{"arch": "dit", "model": "class-conditioned image diffusion model", "dataset": "telescope images of galaxies (Galaxy Zoo DECaLS)", "train_examples": 22083, "image_size": 32, "horizontal_flip": true, "conditioning": "class", "objective": "v", "cond_dim": 256, "targets": ["shape"], "num_classes": 3, "cond_dropout": 0.2, "norm": "layernorm", "hidden_act": "swiglu", "mlp_ratio": 2, "head_dim": 32, "fused_qkv": false, "qk_norm": false, "dropout": 0.1, "inner_norm": false, "patch_size": [4, 4], "layers": 14, "width": 384, "positions": "learned", "optimizer": "adamw", "learning_rate": 0.00085, "beta1": 0.9, "beta2": 0.999, "eps": 1e-06, "max_grad_norm": 5.0, "ema_decay": 0.999, "max_steps": 17200, "batch_size": 192, "epochs": 149.5, "lr_schedule": "linear", "final_lr_fraction": 0.1, "warmup_steps": 1720, "weight_decay": 0.1}
Rows from block 5 of a small class-conditioned image diffusion model, named by matrix and row number. Rows with one number belong to one neuron. Each number is 128 + 32 x the weight over its row's rms, rounded and kept within 0 to 255. All counts start at 0. Numbers have three digits each.
After each neuron's rows are labels from the 100 images, of 14976 (inputs lightly noised), where the neuron reaches its largest size: "strongest on" is what is common among them. Only what is clearly more common there than usual is listed. The data: telescope images of galaxies (Galaxy Zoo DECaLS). In brackets: how many of the 100.
# gate: MLP gate (model.blocks.5.mlp.gate.weight, 768x384), inputs 0-191
# fc1: MLP up (model.blocks.5.mlp.fc1.weight, 768x384), inputs 0-191
# fc2: MLP down (model.blocks.5.mlp.fc2.weight, 384x768, transposed), outputs 0-191

gate.130:175129170127143127106143123157133162142130125105146099138124095098112094132106118114115130222108112114127111135081142163099129197117110113096110106151097134131119120139122118084119097117088106169125139154140124116147138162148153129108150103149080107144101131085128090120137062141093118070176097122129131109116112098101180160128135133131193145153047156122146163134114152145153129146113079135092169148123168171114109116147076127106127074089092067130098090139112160068190138099075163103121147135106116238144135144223137121114101167114142134117141147152080131122121129105140142133
fc1.130:182163118130189141099142155137132055113061141089159127123130138137130118125133087150073155063155078167091112103162132095184108094105170134101134151118104165131133138148185078183170097186122131109093114116089120158104164100162117132168140150099178097102161129126158146160140211175118113077074163158149201117105116156114105080105141138135022156089174147142161140095106149136136162122085124117113135132138121162125155157095122122168134114190125165117143156130151104176000162118158117123138160137108116091135099153048139180166116125144124106120126111172123137100144145087124171126
fc2.130:103139106109117090112161157107120063106252128159127114091122141086133131166143136127193119000098117120188159142151128137145184119144236115112147091132183144124128124074116205107117180139141133135130126143160113136112134146126148158163148141124179094131098132107169108135174154147161195122099096095161143122140128140134101116180137089132208109036114103082124136143041159119112098133111128118117136136117126110127114128154087140182131094104152109160130123105136138151255115116100103095102129130101100116109119101103126122096131100125136096137115113156110146136120108096189107102
strongest on: roundness: round (50)

gate.137:127109155061133092096109136118190058097133148097085121095089101164154162166130187123148122131124103075133142159165162152132179089147113127161100126129135125102098135126137240152119124152109146101143127142183169138142063135138097201122123127110137146147194093100136183175145107109181177142077131142158136114125127160154150135135139101146138099149091230120114174135236099172086154140154132083173148173109137078110154103142137094089155145138179173118108115083141155043116138127162144166166092138129157109140163159109141125200159111097136117152143126095127193114098093138161211158
fc1.137:130127154083116130087075075103118076109115130093114077148127132081118124106086160129130072142160099091111203120147146155197158122148123074135090136113132148155151155126072164189108139209144135144126135136126124106163112210119145199149135194079144130179121111142131152124131123131158141123107113149174164158098212149137189099139144143151080138151085163104120102140147099140111151105180080083118083163187068043127107164144144132124149128152124146093138143104127142108143146108129164134212093186131166102125214138090086100155105113182158132154091129149119127094103138162120130211
fc2.137:138126187172089198146151093133117116139086182091136113073142192108134132129125082127151068145123183082139148137124116140153010097169101104135174098202114171152084123128167143110161093113120113172146131147159116155178116079139114191163123148119095111163176049132102172152155091136247138098113129123119115158174109095116110126122116108114101173142136121104148092132109144126197171178118198160126092174070161163147154180096160106137131205083146128118158122122134145101132129112056130121166123207137084070147213165087130106116094122153085101162160106157106145130155077173142135056
strongest on: shape: featured or disk (62); edge-on disk: no (54); spiral arms: yes (44)

gate.162:094191119161149113117115160104168119132142133116092135120101110131115156178143192165100156145098073128098087147167084115158128099159115204117134170172163118089101147112135101115145137116064124103126118135099118106101075103117097106136143145129135118169180092057037152159153122128093132114082164145164156079145214110154109095143162099120097114149131117108150103142179120139121130104107138117161122127084178173156134177130138136162116160145139178178101141113156174114121114114093146117096089126152119121121153116089160134106091172101061104142097088182085135136125103127207187190
fc1.162:126149140175079077130138129150131155171142128116089109132123175148072154173146158111081103125107108097175161132171056106144101132126177210101107144147121160112128108118112120145107166105057111105124135158118170133116116072170127127142164126128143087159168082162071067173144132103106118138132160078143116081123171125153120095147141123130101123140142146124137104127102139101135189065100143094158150081177205102114123147155097131118114135137127094182120145106141111125133128095079107152050159163154129165078144109141191083120101121057096104135107156134098110128118116078148147142
fc2.162:129107118101169184078138106146050111142136109127087127053129111129106214108144156171134130118142130143189120162131142115150152137170101144098077127148178142085132151080121183139148185134131141132132171130078140122105118122108140153091116199119105228137113135166118127140056159114110122096105114086111137091140117088083148125147111112087106106159104189147119161060162086094097123182160146138119151133072092066118094127140135116150116119116131178175127133094142167127164156185205133130055137143126144166198120149155148156157122113091114128137132133089101131151152132095118100127
strongest on: spiral arms: yes (39)

gate.100:131108132143112156109072131162155166124124106124134089130138197118125104073127080147113168080166124146183166110143069121190179146099099126110092080141118180112161054152176126114193184126140061206141114135126176105118136151112127162110128090053104111091064090125222099117102110109095150105086163158118084135141141108172106127092118130117134119151177154140099128147147098091127105082147143193094165133141075132156153144135141149136062166125133149151104135119136172139160098133149103096150130114090108065129124122103104135112084153178109109097139112177113079099160170106108038087
fc1.100:172142128092156119074126152115145161104100105144191142111127097122129128179137184125156146145104097117084151143106183172156067037124092118162086174128117163144085092142108158113143157074131080180148140133119110034095178095150097118049091087151109144103124119150141161139124184172104135133108096135100111068113117077092127110140123100100060154175125110092109173079112138124179155121145139083085091125128094130157099179171139131146103122141138154149127151147171124162086149123172124113051131194083175171089100152159098091068160135102106148122162120075138150127145042087123148164
fc2.100:029147133102188090038112144132125125177189150119137140160121185092108097132112147142140098106101107160111114151095139111091205107137107148127094104146121142130138178106144074131103161146109178100088133109093125185139146128112125126097096056130123164128136104104145089073148182101128168107103129105141125059118105124162117120126108146110199124160196137151159100164040218119103156100170120125073115071108131114136056152111097121120169111126162128139183088115157133188184202142167083159143100213105112097137148123136108156147114146178149033159162141150112149107106178078106151123
strongest on: shape: featured or disk (60)

gate.600:124084151121077084092123118133118182134116145107098098063109076144109121124118202122132157047076041161168102136119137125121064123127232154125126132127085127101109130129094151126150067085167174153145133152114077128163146104103124096065134146113146134132144168126119105068110103169143103123164174101137090076115087150211136193117065107151133128205088133148153111124138111123182079103152182129167139110144175136138139095144135152133122169177102144137147142119109175160168118157122109125175154084132132187140155179146146099184146144127120124162125055143139102158082148150111136118
fc1.600:188143113159081129096153126143083170138109194129136154108176142166103090059091098160132089067119131112091086138127168072146109143114220110110175148130087129119134056121123103137170081119122139107180070177103065082132137139080130129115146171090125113129127088138117108081067140143139170089131174077093134087155120185101140122135085128200083172203149094083118082142172136098085086150092133146130142089158110160135095116150096166104085128120126111105133127042108102163128110137121100135163201073092109138102160101164118119132098159105063106110127169141057172123141118196075082134
fc2.600:126122127118125151148104146111173191090174127181139097122133117121148159103115129122132069101098088100184104091164129135108125161090202160132129116126172130126145134145089111107151140095097107136127146110049144110135112132087143173161129111117145117146168138109124146107103111169163109117115167148136157127153188090153113076116059134113129142161140111135130131080113171118176198146131176084164091110125141166117125086104171154103086192148152118143106128153048134093120194097160123153113125138142150053129078092127116113190106141094133093138104135116185115174061112147111130186
strongest on: roundness: round (43)

gate.71:100139169136171131076104108136117025085158132074054081121134094198139126120076088145124192174127127118105107185172094121165179112089099107089127105133057149113156156139147148168111148131138040111087133069099134188117163172179126120126094111096131074098142111170145102122199137157093154122150124147149121147092071077151123137087084122125129040104191114160137118080209128100178143095095094167125116120127136122110122165107108078113192110216105144113136136139162140145099129194126097091142159117172107073175149117112116091155119152171120118149087148155129064118125126144159102135
fc1.71:183129186136213126091136116167095205121114179076174179111160112097159093143096121097142149162129148076076117110112178142136056120157139128136122080144107148089151144101156138156190104112082078144106123192132093176167122157063147112144119138112094103099164171097165105178151124144113128120090144150111151107131146160117130169083108142150085134163150151114154115099115176131100182188138139157139162087087070098146083136166078118016099132143131103097138105126089136151092118089129098173075138181154138185102119148138117121124083034128151113150144065129079158163130188135141121140
fc2.71:000112147121140155162115129136138176199134129110155124139136130156146089072098165092075125111142125123082129182115109118140129177159140133133100156157137138146130101129141119162112127192138182096157075166147111118143115146177141150091146112190152143158098130099143074121134011089143201106110139106153124068125114122145234126128122045097116144122105126115108143141036093144152148110172120087141122108173135165143049139089099125104111170197065126096095141090184162157142096090110130156128143185159111012132140150084122156122129171116113144129112110128132161137118126090165091150
strongest on: shape: featured or disk (62); edge-on disk: no (55); spiral arms: yes (44)

gate.698:058164114151121147138154151082149128102092170146090087171119092135084149124156127142199145150118142111165138082076099118122171118176124126148151056114130123134155098176143098135122141102146131140137111092128110135160143146115089095107141106150158164160119122110091119113130144136069131145138114111126123126103077075097109077171107133101143079103146120134080209166159102105149127128115148068130142132140195120081109125102120091129085111094111119122073193150179098132109098101224108128047164156144121069088076155156134125171148200139173150143119185095164107121127118154216147142
fc1.698:160132104171102132159110118122132098128107166134153147122155091182148088142131106065164143110112202159135132106096093140103099143148131165150220114127137103093148087143194062140113121128123103131102108146213113144123119091073084190101102133088114139114171157152143177126141131096091127183168137162081054166159133133101127072113123098087100050100105141138097160146125090141140156139137168096132138148144167150097158090118110178137101130139190148150106119144092084125138090156131174156088157104163196125147092133110122154179205124118202137168155141088135146104183107187149150120
fc2.698:062097092100151081114111134108132106119107156156123155153136121117145057076132117099157133138110098134101154164138211149137126110202052145156096106143128104153195076109109070134108136058154127137145107140151180162074166152116111140127121145118159111082079182142183116124212064118109167147108135183123130075116118116128130085163170153142071153124120117129095111117070163132153082145100130099139117145119082118121142118126137104157058122167155082124128117110152154167101124134113099152105191127114141139132066108116135114075108171062140133147103173085137144092117134139126095115
strongest on: shape: featured or disk (61); edge-on disk: no (54); spiral arms: yes (47)

gate.126:110125100110204126097127104194159113167184132169158153099065132098192162121159176094139113163152098164088161095078136168058131135120105125143168126118138096119156131084101141172147096143105101109130129147123196130139149148165060100156066145110156167152092129165131109119127102094133134118135135061087102148112153127156118150121140094126092115071130069109117131120162107187120166180205159167118136128097111113155127125106127149110121042146131114088066089126174115130109112196138092154097032155165203139134198111075132119197153090130150169143115160175092183119198131172176178102
fc1.126:120109183127168147118104153131113106074154187127110143108131149149075178172112140050132122171100086124165122139116106155160177151125194072102125172083070081086123104099112174154154093033170169123151130097094148124120130123139120174092118154056136151173064156114146150127126127123118094161147165145172167128078094148170100162178117137077127087116120163178116138098142099109075139138161102105137140163097111114135129172091150099137205094125119189116061110146154135102151179133142085110116157147089162089147194147122154144104101160142171137190153128112170092096133128129178149113
fc2.126:109161148108092106199108118169144115152170121131118112143193129102190186106104155136104134081123119166079137168131075117133109102208153157135106191128185135127131043116168149125070066114102196152114129131103115158124134142196163143155185147132062131147094093116110124193142159120157088072114154134157132121160138140174156157090072139125167129160062155136160112099045170121133136118088142130161086152181127133132116121073113131122144189112153132122132094128146141140144090088139144140144116122166178036071146137104146142183124125158122118142131133103133104146126129085126181174
strongest on: shape: featured or disk (67); edge-on disk: no (58); bar: no (38)

gate.605:108118160107098143106099180112238057131154179101075184103079080136121157167115144166134180173128108145078093165149119123115129129154151143137103134077094123043115140073116169159114145150099148154146123156154141178139083148147112161134107094116118093145186120124107228130149099122090172090085156127146108141091086129134141180117154072124184141143156224138139141045243112135145087140119161142199151126112178126091157133127144127106140132103127143154056179141145131140137140097100129172151122115140129094169121161134113160152173133119135087113113149133091163134143131148172145097
fc1.605:110128142153196063118145121137124155131138120122134101180133138121134092101140166084127074173139152096128153091099133153128103084139144143161087126162118103189111139150085117084148145063150163059135139123143154029045156109117125111093153063150147168140097106142154100182118138114155137135127104148089167090152107126153092143173071136112161095098130094120090089181167160093117147125157118149130109118111138079129117089117195150163141130191135110138128064119092104165107111184120179138167121174139137169116134134133118122085113134124161147144159084068209126121079108098115131196
fc2.605:137128098147067216161136119138129098170151131128140167055111116123140143171143122119126136084163106082165113115136139097128125133167103180119149099098161109214157166091145110141070108137192141030124098110149136085141231126111130122151112118111102071122150095136128136193137138099193160139103135156130108121096105112132160074160148196123166170132064156126145155189128144181132150130111151080174116107177087124119088148176146165114129069189103150073148134101124097164128104095121124124132111147108126220128132130151130153141160170089165105133092139151147137123160131087081106055
strongest on: shape: featured or disk (63); edge-on disk: no (55); bulge size: small (26)

gate.441:098170077078114107150145108113125144077149149132118104133042124111175084183125160111174105100166085154147089112108123139156131124133143169134144125135146078111119134116162153141118094149156173110136205116178162141105097059092127163170118125156108163188105149121105119083146077136116134094168083116090117096070127139197145054180153118132124135068060102118122084149153192164124136141142151154124103190066140067164125136133116183120177179186139206125120161183155167155125143210088125150155123120141107154126096143163137161149154160121113085174123082094168146085151069084148210200
fc1.441:116143130140097126093133161121143139097106078169175088154113148145100152135102106129124099139130166098113113120133163112176118131130109150138150140165146171168136112131103127174114146092137036106093120113079102094180158142104154127205122165100103135158103159101146120124124142137113207139193080122088208095074175108094134203165147126085004079131049094152122194179129186190121145162116130159132097144125150101111159138098155086125145131134087159079138082074124104147119154130109119123035168122160085120167201149071080137107120118166136150116094142168115128096109121208122112116
fc2.441:071131129136134142227181086113127209103102138120125098098115126117135129102124096129089147093060062075133138124166086139092190065118143114146086132071123078076112079143091154135109202076106049103159171145102134122109109108093150146123146139144122094109154135110159117102166117110163076123114132123103100176172140125153150166146092127108085120079166164198176125098141099164219130115140085106088114097177119157179106142071098122102150135199113121107126137176110126104140093180131073111098152100096069095139166138156096099127141138091158150137139136216116089140110096097124139135
strongest on: shape: featured or disk (63); edge-on disk: no (56); spiral arms: yes (44)