{
  "dataset": "telescope images of galaxies (Galaxy Zoo DECaLS)",
  "train_examples": 22083,
  "cond_dim": 256,
  "cond_dropout": 0.2,
  "hidden_act": "swiglu",
  "qk_norm": false,
  "dropout": 0.1,
  "patch_size": [4, 4],
  "optimizer": "adamw",
  "beta1": 0.9,
  "ema_decay": 0.999,
  "lr_schedule": "linear"
}
Rows from block 5, named by matrix and row number. Each number is 128 + 32 x the weight over its row's rms, rounded and kept within 0 to 255. All counts start at 0. Numbers have three digits each. After the name is the row's rms in percent of the matrix's.
# ada: adaLN modulation (shift, scale and gate of each sublayer stacked) (model.blocks.5.ada.weight, 2304x256), inputs 0-127
ada.1265 121:115183143081166160080161137155128156110141137112104104134125133109113107134136064167129166124117116114146144131142119148146124127122120122137093117070120142124097113079130071171140138071131100161118111252151106186149134136120122121181141208170155142083147115129108087109085159121134107131089121154158117125117183193091127113063147221242130148160106130106116091104142150103111123143115
ada.1266 087:105166162083150145079188126150066158113157135087121107117060145140124168135130073069179189122151120104065140142119124138144094133105121136135063092143141117121093118193161062144142133077159105141108109177140090140165200130075119129162149155158136134128144109125112094109087173129148093125117169153162127117088150166064160135063120135106124110148102156055131091099140143160114148133106
ada.1267 050:149080093188109101169075113098203101139077115147157156136199140148132093138133170192074061156120145142182093117116125106104186125130137129129169152105123145095150142099082191107129122177116130080138147127097156097089069136186127143100095087066111134155111140128156167143163102111109174149149076074119106124150115109154111092180152143153129132113155081181129161155136110095121093130118
ada.1268 059:154094112155112103188083131109181109131056130169132132113167146116157095133109180163086085141112138156165132118124126116115130109142137113110160168080118122154172137062102185099140112189107179110150171085089175128104038114155148138076114116109103114117111144115149157155156084149113155116140135091088124148162111093201098150180132123132137101069155147175165159136110136142156089104166
ada.1269 057:101169137071162148062171124149079152117178131074122121128084137146108108128140071072183173122153113090088133138112121138136116133105112136144069091189139115108085117161171070177125138052163067135105105141139084141157196143108125115184153157163137140130151105126131095087089162124145089147103134154188110099086134177076147114072120119107117136150095142074114097106155136147117157142110
ada.1270 039:109139176087162147088143100160078157108137135086111146113112190155106128112143087042190162128171086092113164176115129151135107125130112159125100085146145134111094139140182095149140150072158110145096134092113092150141138157080109111128141170161117142098159119135140101137067153131153093149132167143180148090060122161143182137103085065078141070110095165094124126095151193178115158127149
ada.1271 048:130162105155115127137125151158165114142150145155088103172176059100132123105144111198089106105078133138182125130135138146122138162127125135163178141051114154099149108084097130153128136134136118158147124201148130143127091132165115138174129208177149098112133127150092101136128143094116143151099112150126136122172160142113065089126163173242164130176121144162108117144164125080156149164143
ada.1272 047:123045157060103126168137143110120097162108117128144162077091131105176151124088155098140131142075155152091131130107113092115113089097123082073136161146096061164147114159107146082119095163124159122129129066113162118118134091118173101103130046130093109108102149111140134108149098175124141078141191127084139172144118064156107147148121109044118131112144157159156143107077104154123058098127
ada.1273 193:143045090132091120157131148085166087173114124139146150114125098110151139152115164182095106142075147159129091115120099088089134083116111080114133163144071105140145127146077148072098115158113124102153126171113152118100152101152166113135112063083109124130096155116148170098168116145087148100117108114098091152172134067115086126146155207161143185156154084178129134153098072080117037107109
ada.1274 101:105236145102137140088171117161055155112192110111134117125092107139117157129130079082146158108147130088091153146128123147144122150114135179140095081107126127123102116130167086178119145094121107154111097126146088105164136129076096137153134194174127136160149111116112086097102181126139108141114173168165134115122151171105153139067134088108119114164108184052127084113141153182122193120100
ada.1275 072:119049152168120115172116123075134077133085103156161167084111168166142178161121149119141115163138149131096105124111113094113141121108147110081145151132123103125139118175115164060123123180126139108132159060107138081109109123108123137090112085087101125169110144095158169142163106143117143112171186114096126147130110063144155133157129098074099086077146164131124150132116105192133093092132
ada.1276 050:116186157085146151103178153153102134118173109147114104131095098132124150130102071136138163127080150104104146107127093123118118132104101126110091109065115109133103079117134076151119137079121075175149071188165105133150129098083123130200132187180131157121147093110110093070087181138112100087058179168148115135134190163105126123049180166182096118179103166094128078148139126146120163099088
ada.1277 054:117039161104126129146144109138106063106143102180135135115085125144139243163129109152148129124087148104082149105120113077101161113112141129086125143166098117113126082196120134073134128137122134158140132192154134110119192119089120154158128054096132139178149111110129148127125165118137140100124143149103115132149146040109144129104155177148094089108121057111133116125146107133159062094126
ada.1278 056:127074116086115145115182143113087096138182100122133125109062100129130238176127109136126135118106134108067122131122087102118118133134119124114077099186095122127123114225115097111092146130117101132131117193133093091138225116114112126145126066100112154177116136103135138074162176132106126121100165149126067137134170107065132120089142163129134147161136115080113076147123111122123081101087
ada.1279 066:134097088077087129147143147133143121180159133138119119128122046072145140108132132182074122110059143150133124127122104115104081091118114107148110125093048116151141140119098120123090130137101116134162123202131141122120158090132164119161138090132110112110124141138133122075129147152091129123110118143109104157201147093109061135093127218190167184199141079158153112138110092042146060120124
ada.1280 081:143048107142099106175118144081173090155088118172140141115127109118153166168121162192095090158093154161140099113117108097117142112124124093106147163127100118147154124140074162073110104176117152118158142176131158098101142114149148128104110059069114110134097150116136163118182105143093160109128119113080097158173140075137088118159153188170132158138157084173138137149111096091146060104125
ada.1281 036:132137158022168152075161152132088159110114147104111115113059190125118108142108089087195175159143105134090113111123124122131112103125115073094050125160149139120080119143157062120158103053153090145112108172153101189136190126091168105146134103113142135067136128112126132133104138110146105077084148102162087121080132166081131146069129162127108157128104146074120117102135118160102106137120
ada.1282 057:156057113109104131130141136059145122149097105132150136094105139101150137176112125162095096167108134167136083084123096104104100084155112073093099167121089125141127145121075128067127097126101112100174119189119145135104158098133161122115108081084116154107093162098147167092170124158076149107093145108090055145147147133109111136117151209183115188142157110152124139167083113082119063118112
ada.1283 062:122072127060137146097168148124112099130158126130127115135088095117115175149119084158133132137075139115115123115125090103109138111117104086103091137178091137115116080172103100104126139089120093148143099251153107164122224114126131120180106100117135147126118115123148134087142171120108108099075144144147081130142163114064102127083163224214130166157122106119107094140139088098118057120114
ada.1284 075:124095140095119098163123110170102065152148127158132131132098125171163189066124160072167128095090164103100160156098116130093129110097137152128131113197101110130151116199143150118134135153153147146126145068110146098123160140106118120150134094155093122148157114158124122151116140146137131138153148134161146103126097065156143128142108056037113048078129154115155167124141136171151116118158
ada.1285 082:116185155134147125112106112153094155107123132113123128125147170148120065091136122052178149130164116105133150158142150154132129141115137159141112106138162128122124140097175119156156140109141134133092128000111122136144072144112118132116134184169126132130157110133130122153094118124155113147135143126151168102089083158166163138152090013038125070097107186098135156112143164197122189143139
ada.1286 108:129059109121108132145166151101145098140136116149136130118099094116138205171120131190102107151091137137111107109121097098119138119128117097113120147163098113131132103186086127090108118129117116134145115238152137121121211114129139127151116046082121140137107136114127146097164150132101136109106112136101089149167175097086096125108171215192120169157137058140115101138114095069122067107103
ada.1287 088:102184165134159148090139116159120181092147140120100129166153155138096109111148090120160146117162091089145152155146148163155152171133128198166118099079171151114095129099166091188149154096138104173094111131148109146163089160111086117151140204180148140111155108146092075150068149109158102177132145152168159098085167200133158107109126098153135086133105156097107109109157182170134191153121
ada.1288 122:098185171093169169075175111141056158080150119104114112116077159141103164164129053094169176144160105095089149147136119135149123140115125148121072097108134123125080101140167066153144140069137107157105103186154079134168174137069102133146137168163140157132150112098128101109090182114142094126111176157155117113081172161093172134058143134142106108146100165042111082109148164174118141115116
ada.1289 054:145063114116129142159110129090106098117087163175111124098121109096153118152136114147130110184086112164144104091085091081094118070148125071104145183134075111108161107110086146066118117123098146130174158156148133152069155094118144141119113090103120131107111148100147170107177137117070143106106162112086107152167122050134083135133143145190135133134149124156134147169128089118152041105152
ada.1290 044:143082118174101113167136119089146165133076127180146143114117135096169117162121169125112094204123118163130097128133104094129120115144116099141119158057105126165106180121100137087140095145113147116153138123132155103132101107112168139077116063106118120073098165091130133098158103148081151135120203088075118148158155151173087151155126152136145163161139140155145140150102113116131051108117
ada.1291 045:134074110048096140148174194113123087194165155097129122129089032094138138113111151143108139094057154152102116104126086102099087082119096057121119128155057106128157112150092118119064130147136122107152124178129126151121163100141175117171138093131112137135107135145133134079176162138095118082102177145111109147188107083095062127104132185155176199184132148174120117128110064090109050122105
ada.1292 073:168118084104095100164103121108182101157102099160152134123152095086158113126120163210066083156080140155168105101134096109099124098154128096116119149084069127150146143095070154108111103152093127121159121174114163110095095110152147143120108118104118128101107156108144157108154107145073161116104099101106086144181160107138085132144139206197122171148155101149142146166105110067138053116113
ada.1293 054:131149123067140110130112100156069060133172111162132116115100134174125170098120142074161136105105141104097168136114123133129119122139134126089128093212121105125139112173153147133134132126129154138120118027122120085130131135139105152124127124127119143164142118116139135118145132128152112112130173142165131112116093077141139143142099021029104084095119206087141130133137136208144146097142
ada.1294 053:124056147174142152103131105079138214088074137111130118129122203101119086184132105134152138166177094138131091118138135122141129121143146109152088176103156147114093157130116100112145122099120119114131132215140125192122163131117150119118136085120148158077113127125147130144097127125128134149138127120112125123077168173130142122122130189185117149162116074146115122124126156107119078145116
ada.1295 093:142047101152086102165099139092142091178117125140149147117119109134154133120115203100129100135110154146109099122112122102088129092123120107129145135204108106132158143183108169073099120171138141086142137029092145091098146115147168117089113041084087118152104147137151184126177089129103147098139131092107116134145077063150114124189118075029147141115154126172135163159105090129113101119138
ada.1296 076:126041118109103128134168145122124094140174118134140121134089085127131223149119136165112108121091138128099121114120088112115126117128106115121104116173092120124124113223108116104101131130126106134137106219136123102126230119121131128159122045086114145142126120116130147090152164129107125112109112136120081132148172093085100120114171204154134161175132066126128096142133105087129066113097
ada.1297 053:113095140100120151133210150113135130157137153127111116114087085104133154150125105177137160125060122154102117108099091104112146093092111076120117154048086110119106105115081091102118125123142090150137103231166141163129130112105148110203135117144120121093113134112101107075129154119107120101109222148094117153167182120095082100052162243227123174178134146160109098110118078103107057127101
ada.1298 061:172093099113092091192074134108164073165087119162145136123147113120153125099124178162101085128097157178155118101125138116112128101139129078099162162130093121146182141109094197085115108185113176106162168086090178101092088116163147153090111090095114102124105151128131162150169076141104169104145128091100110158185090054168095118175131113123131128081161148176156167145105099120171083112161
ada.1299 059:148072079198085111153110141070177148166114118129140158133153095093143113154133193179083079139127133158143086112133126117117131118145124101152149155160117134128141163132088156101085113156100119095148121139101141108101135114167152112092116059063124124149097157121150175123178091130098144133121091103089103146165103124126088110182124160136156193182152073197108147165106102073109094131113
ada.1300 031:121173153177119108148116100147142113101136077170123126140126150181107205143144121155065056136157123080139144142145117129156176186150112196118099072080156146113094132201137153144113135148140128165112109160128101029137131156118072151082101133093125147166142109108122131129148142107122120158137066109148115109115171166116154125143165125134102078155118110049119089168159153145134187105095
ada.1301 067:108210158073165144080127113181101156105162124114119114160138164153116105102142091100157158112163119089136164156162150164152125141127140176146093086118156162109105122106184087189160160079129104154089123159125092158143126162115089117158130208174146141109163101141132095142077149105165113171111118142201133097086133184115161129093100113144114089126103149057133117111165165148108180156126
ada.1302 100:144045112184102116161112117060164114125066107150165140107124159124134150187124173165100083184146124148132081122133111091119143118140132102107126157131116119134134152162098167059128103164109138086140144101108144093101134120143138140061105036049110136133091154103156181131162095129096153132144104089092095143133126100143127123175136153116121148110150078153117145142105127110130062094125
ada.1303 069:139054124108118122126113107095119112135104101114160168109093190152133119146113165081173131147158142129084101126138145116124136121133129105099107140249157123130118153187142140096131112132127124080113143004086135116116160133152154130086111052074113145150101138115163179156143083132147148108147141091125102138083066101127169129169090054000110144078137139148119158125099121176093121123126
ada.1304 066:132053102153093117145126117093119095141135110124147146124103100135125193149133156127125095141127123132095099128123119099107153120124127127127128140228114122125137126230118153083099131162106130105123122097094129073097208123128122129114119039067116113196112145113144179116171127118113147127144087110103114123147111067116126127155148126065129156147149048135104127163130077104114103115114
ada.1305 086:135051123096107134133157148069113110142108107133137137085070130115139174175110127142128127158112125136086087107116081084094121092119104086099059150146077105133117119179091111070105122132120103107156124192126128116110194106099159109131120059093101145135099148089156166087151144143097143098111168120105061154141142087094125128103148198148116165158151107107125115147090099116119038093109
ada.1306 064:112121112112125137092179138135100143158180140048129121120095095129110181133154094123134154116141122122088119138118106114133093110104117143157101098186098108118121136208144093130105139090139098111125123244115089123139247133118132125174143090107123109142127122134121108065129170145132113146131098145158111116120129138051132126081105207142168181177118060089128110116139103088096095147101
ada.1307 069:142199107131130136118115118151144179141164156127110126160183090084143020078134116124118143109106128142174135136134146183130111124143138122181154132096126147133129145045122100183126131096115125142138114125135131177131077123152144130181142205193153121084133123140112092108103126134132129153110131156125167132155131178130086124114119119177156148186124169166139125120126131097141184171139
ada.1308 044:130255113078147133094155164164093115137143133166108126116133098107151105122137068147126185110084128131135142116123127128121122129123137120141119132092110124133136107066120075172124118096126130133141133177138117151140100117120147128196144255200141120110136133136105101109115154115131133103105160176145149142160152154092111114073134154204122147144127189099123106119122112138142148125144
ada.1309 043:123133151029129133105190132174073128157218157105126104167080094138130143076129125056178180069088152132080143121115131155143081123120121096147142099200136140127104114157146088154126131082145101147134132143107104177150181123127142123209144141179126127102136104144109099107111159133145105124121194153162138121118105130085117124084116094090139126132106201137133105110141095141141138159159
ada.1310 059:106203155117154149078158130157104207115170158089097113152143133127094092116134108090159183086165087115131138120135154169151116156141147151172122105100159155110095140089181076203132149082165100149108130146128087174171134149117112132174146195178144135115145105137101089134092155103156094135125114160158136119099127217102146128082125133150142139148108112114100102107135146116106203167120
ada.1311 044:090133168156169140103143140161065079092135134142104139130091155176115174123123077084185153089121142089084155141128135119118171155099133181098148118154161127122093072147151122136144151124144131161114125109156109137128148155091104137174134187159140142147154110133127123161091173114156126108151171159155160125097110094117149117100165088099071064093115189118134113097148121206149208100164
ada.1312 070:115121145124105153122194139098105160116149118139112129126078091109122204201132096169115134169111123133091103122135094104137143139131093117125083134075100130130089115162100089113098121117122107157144107255160110111159192117090121135147128087113132145133116134097104124071131174126091128122105189157091089149145209146083116112077189214218140170198131108108092065145136105119145089106096
ada.1313 037:141109066227094115148114115111120120114107100154171129113138103105138185171115141164078092126151140141118102113152133115126117133172150127101187121148123132158147150158105149093083126184071171089161149149118126066093159077148110150082101089073120127171103149115134173142191129152099136114156083124078121135177123068153125141145132167133127152145146067153136124166106134072163115107101
ada.1314 113:110177156090163144081148111165090166122178140075124112143111142156111123100140105053177169096172117088100154155125142162158112154130145160154109074178174139114108135159184096180146156089152115132098119086120086147172150159118104134143154151166138147138152091148121099134100149124169091150133139146183140093071116185113167130107098065064127106119092157081133114108153162161116190153122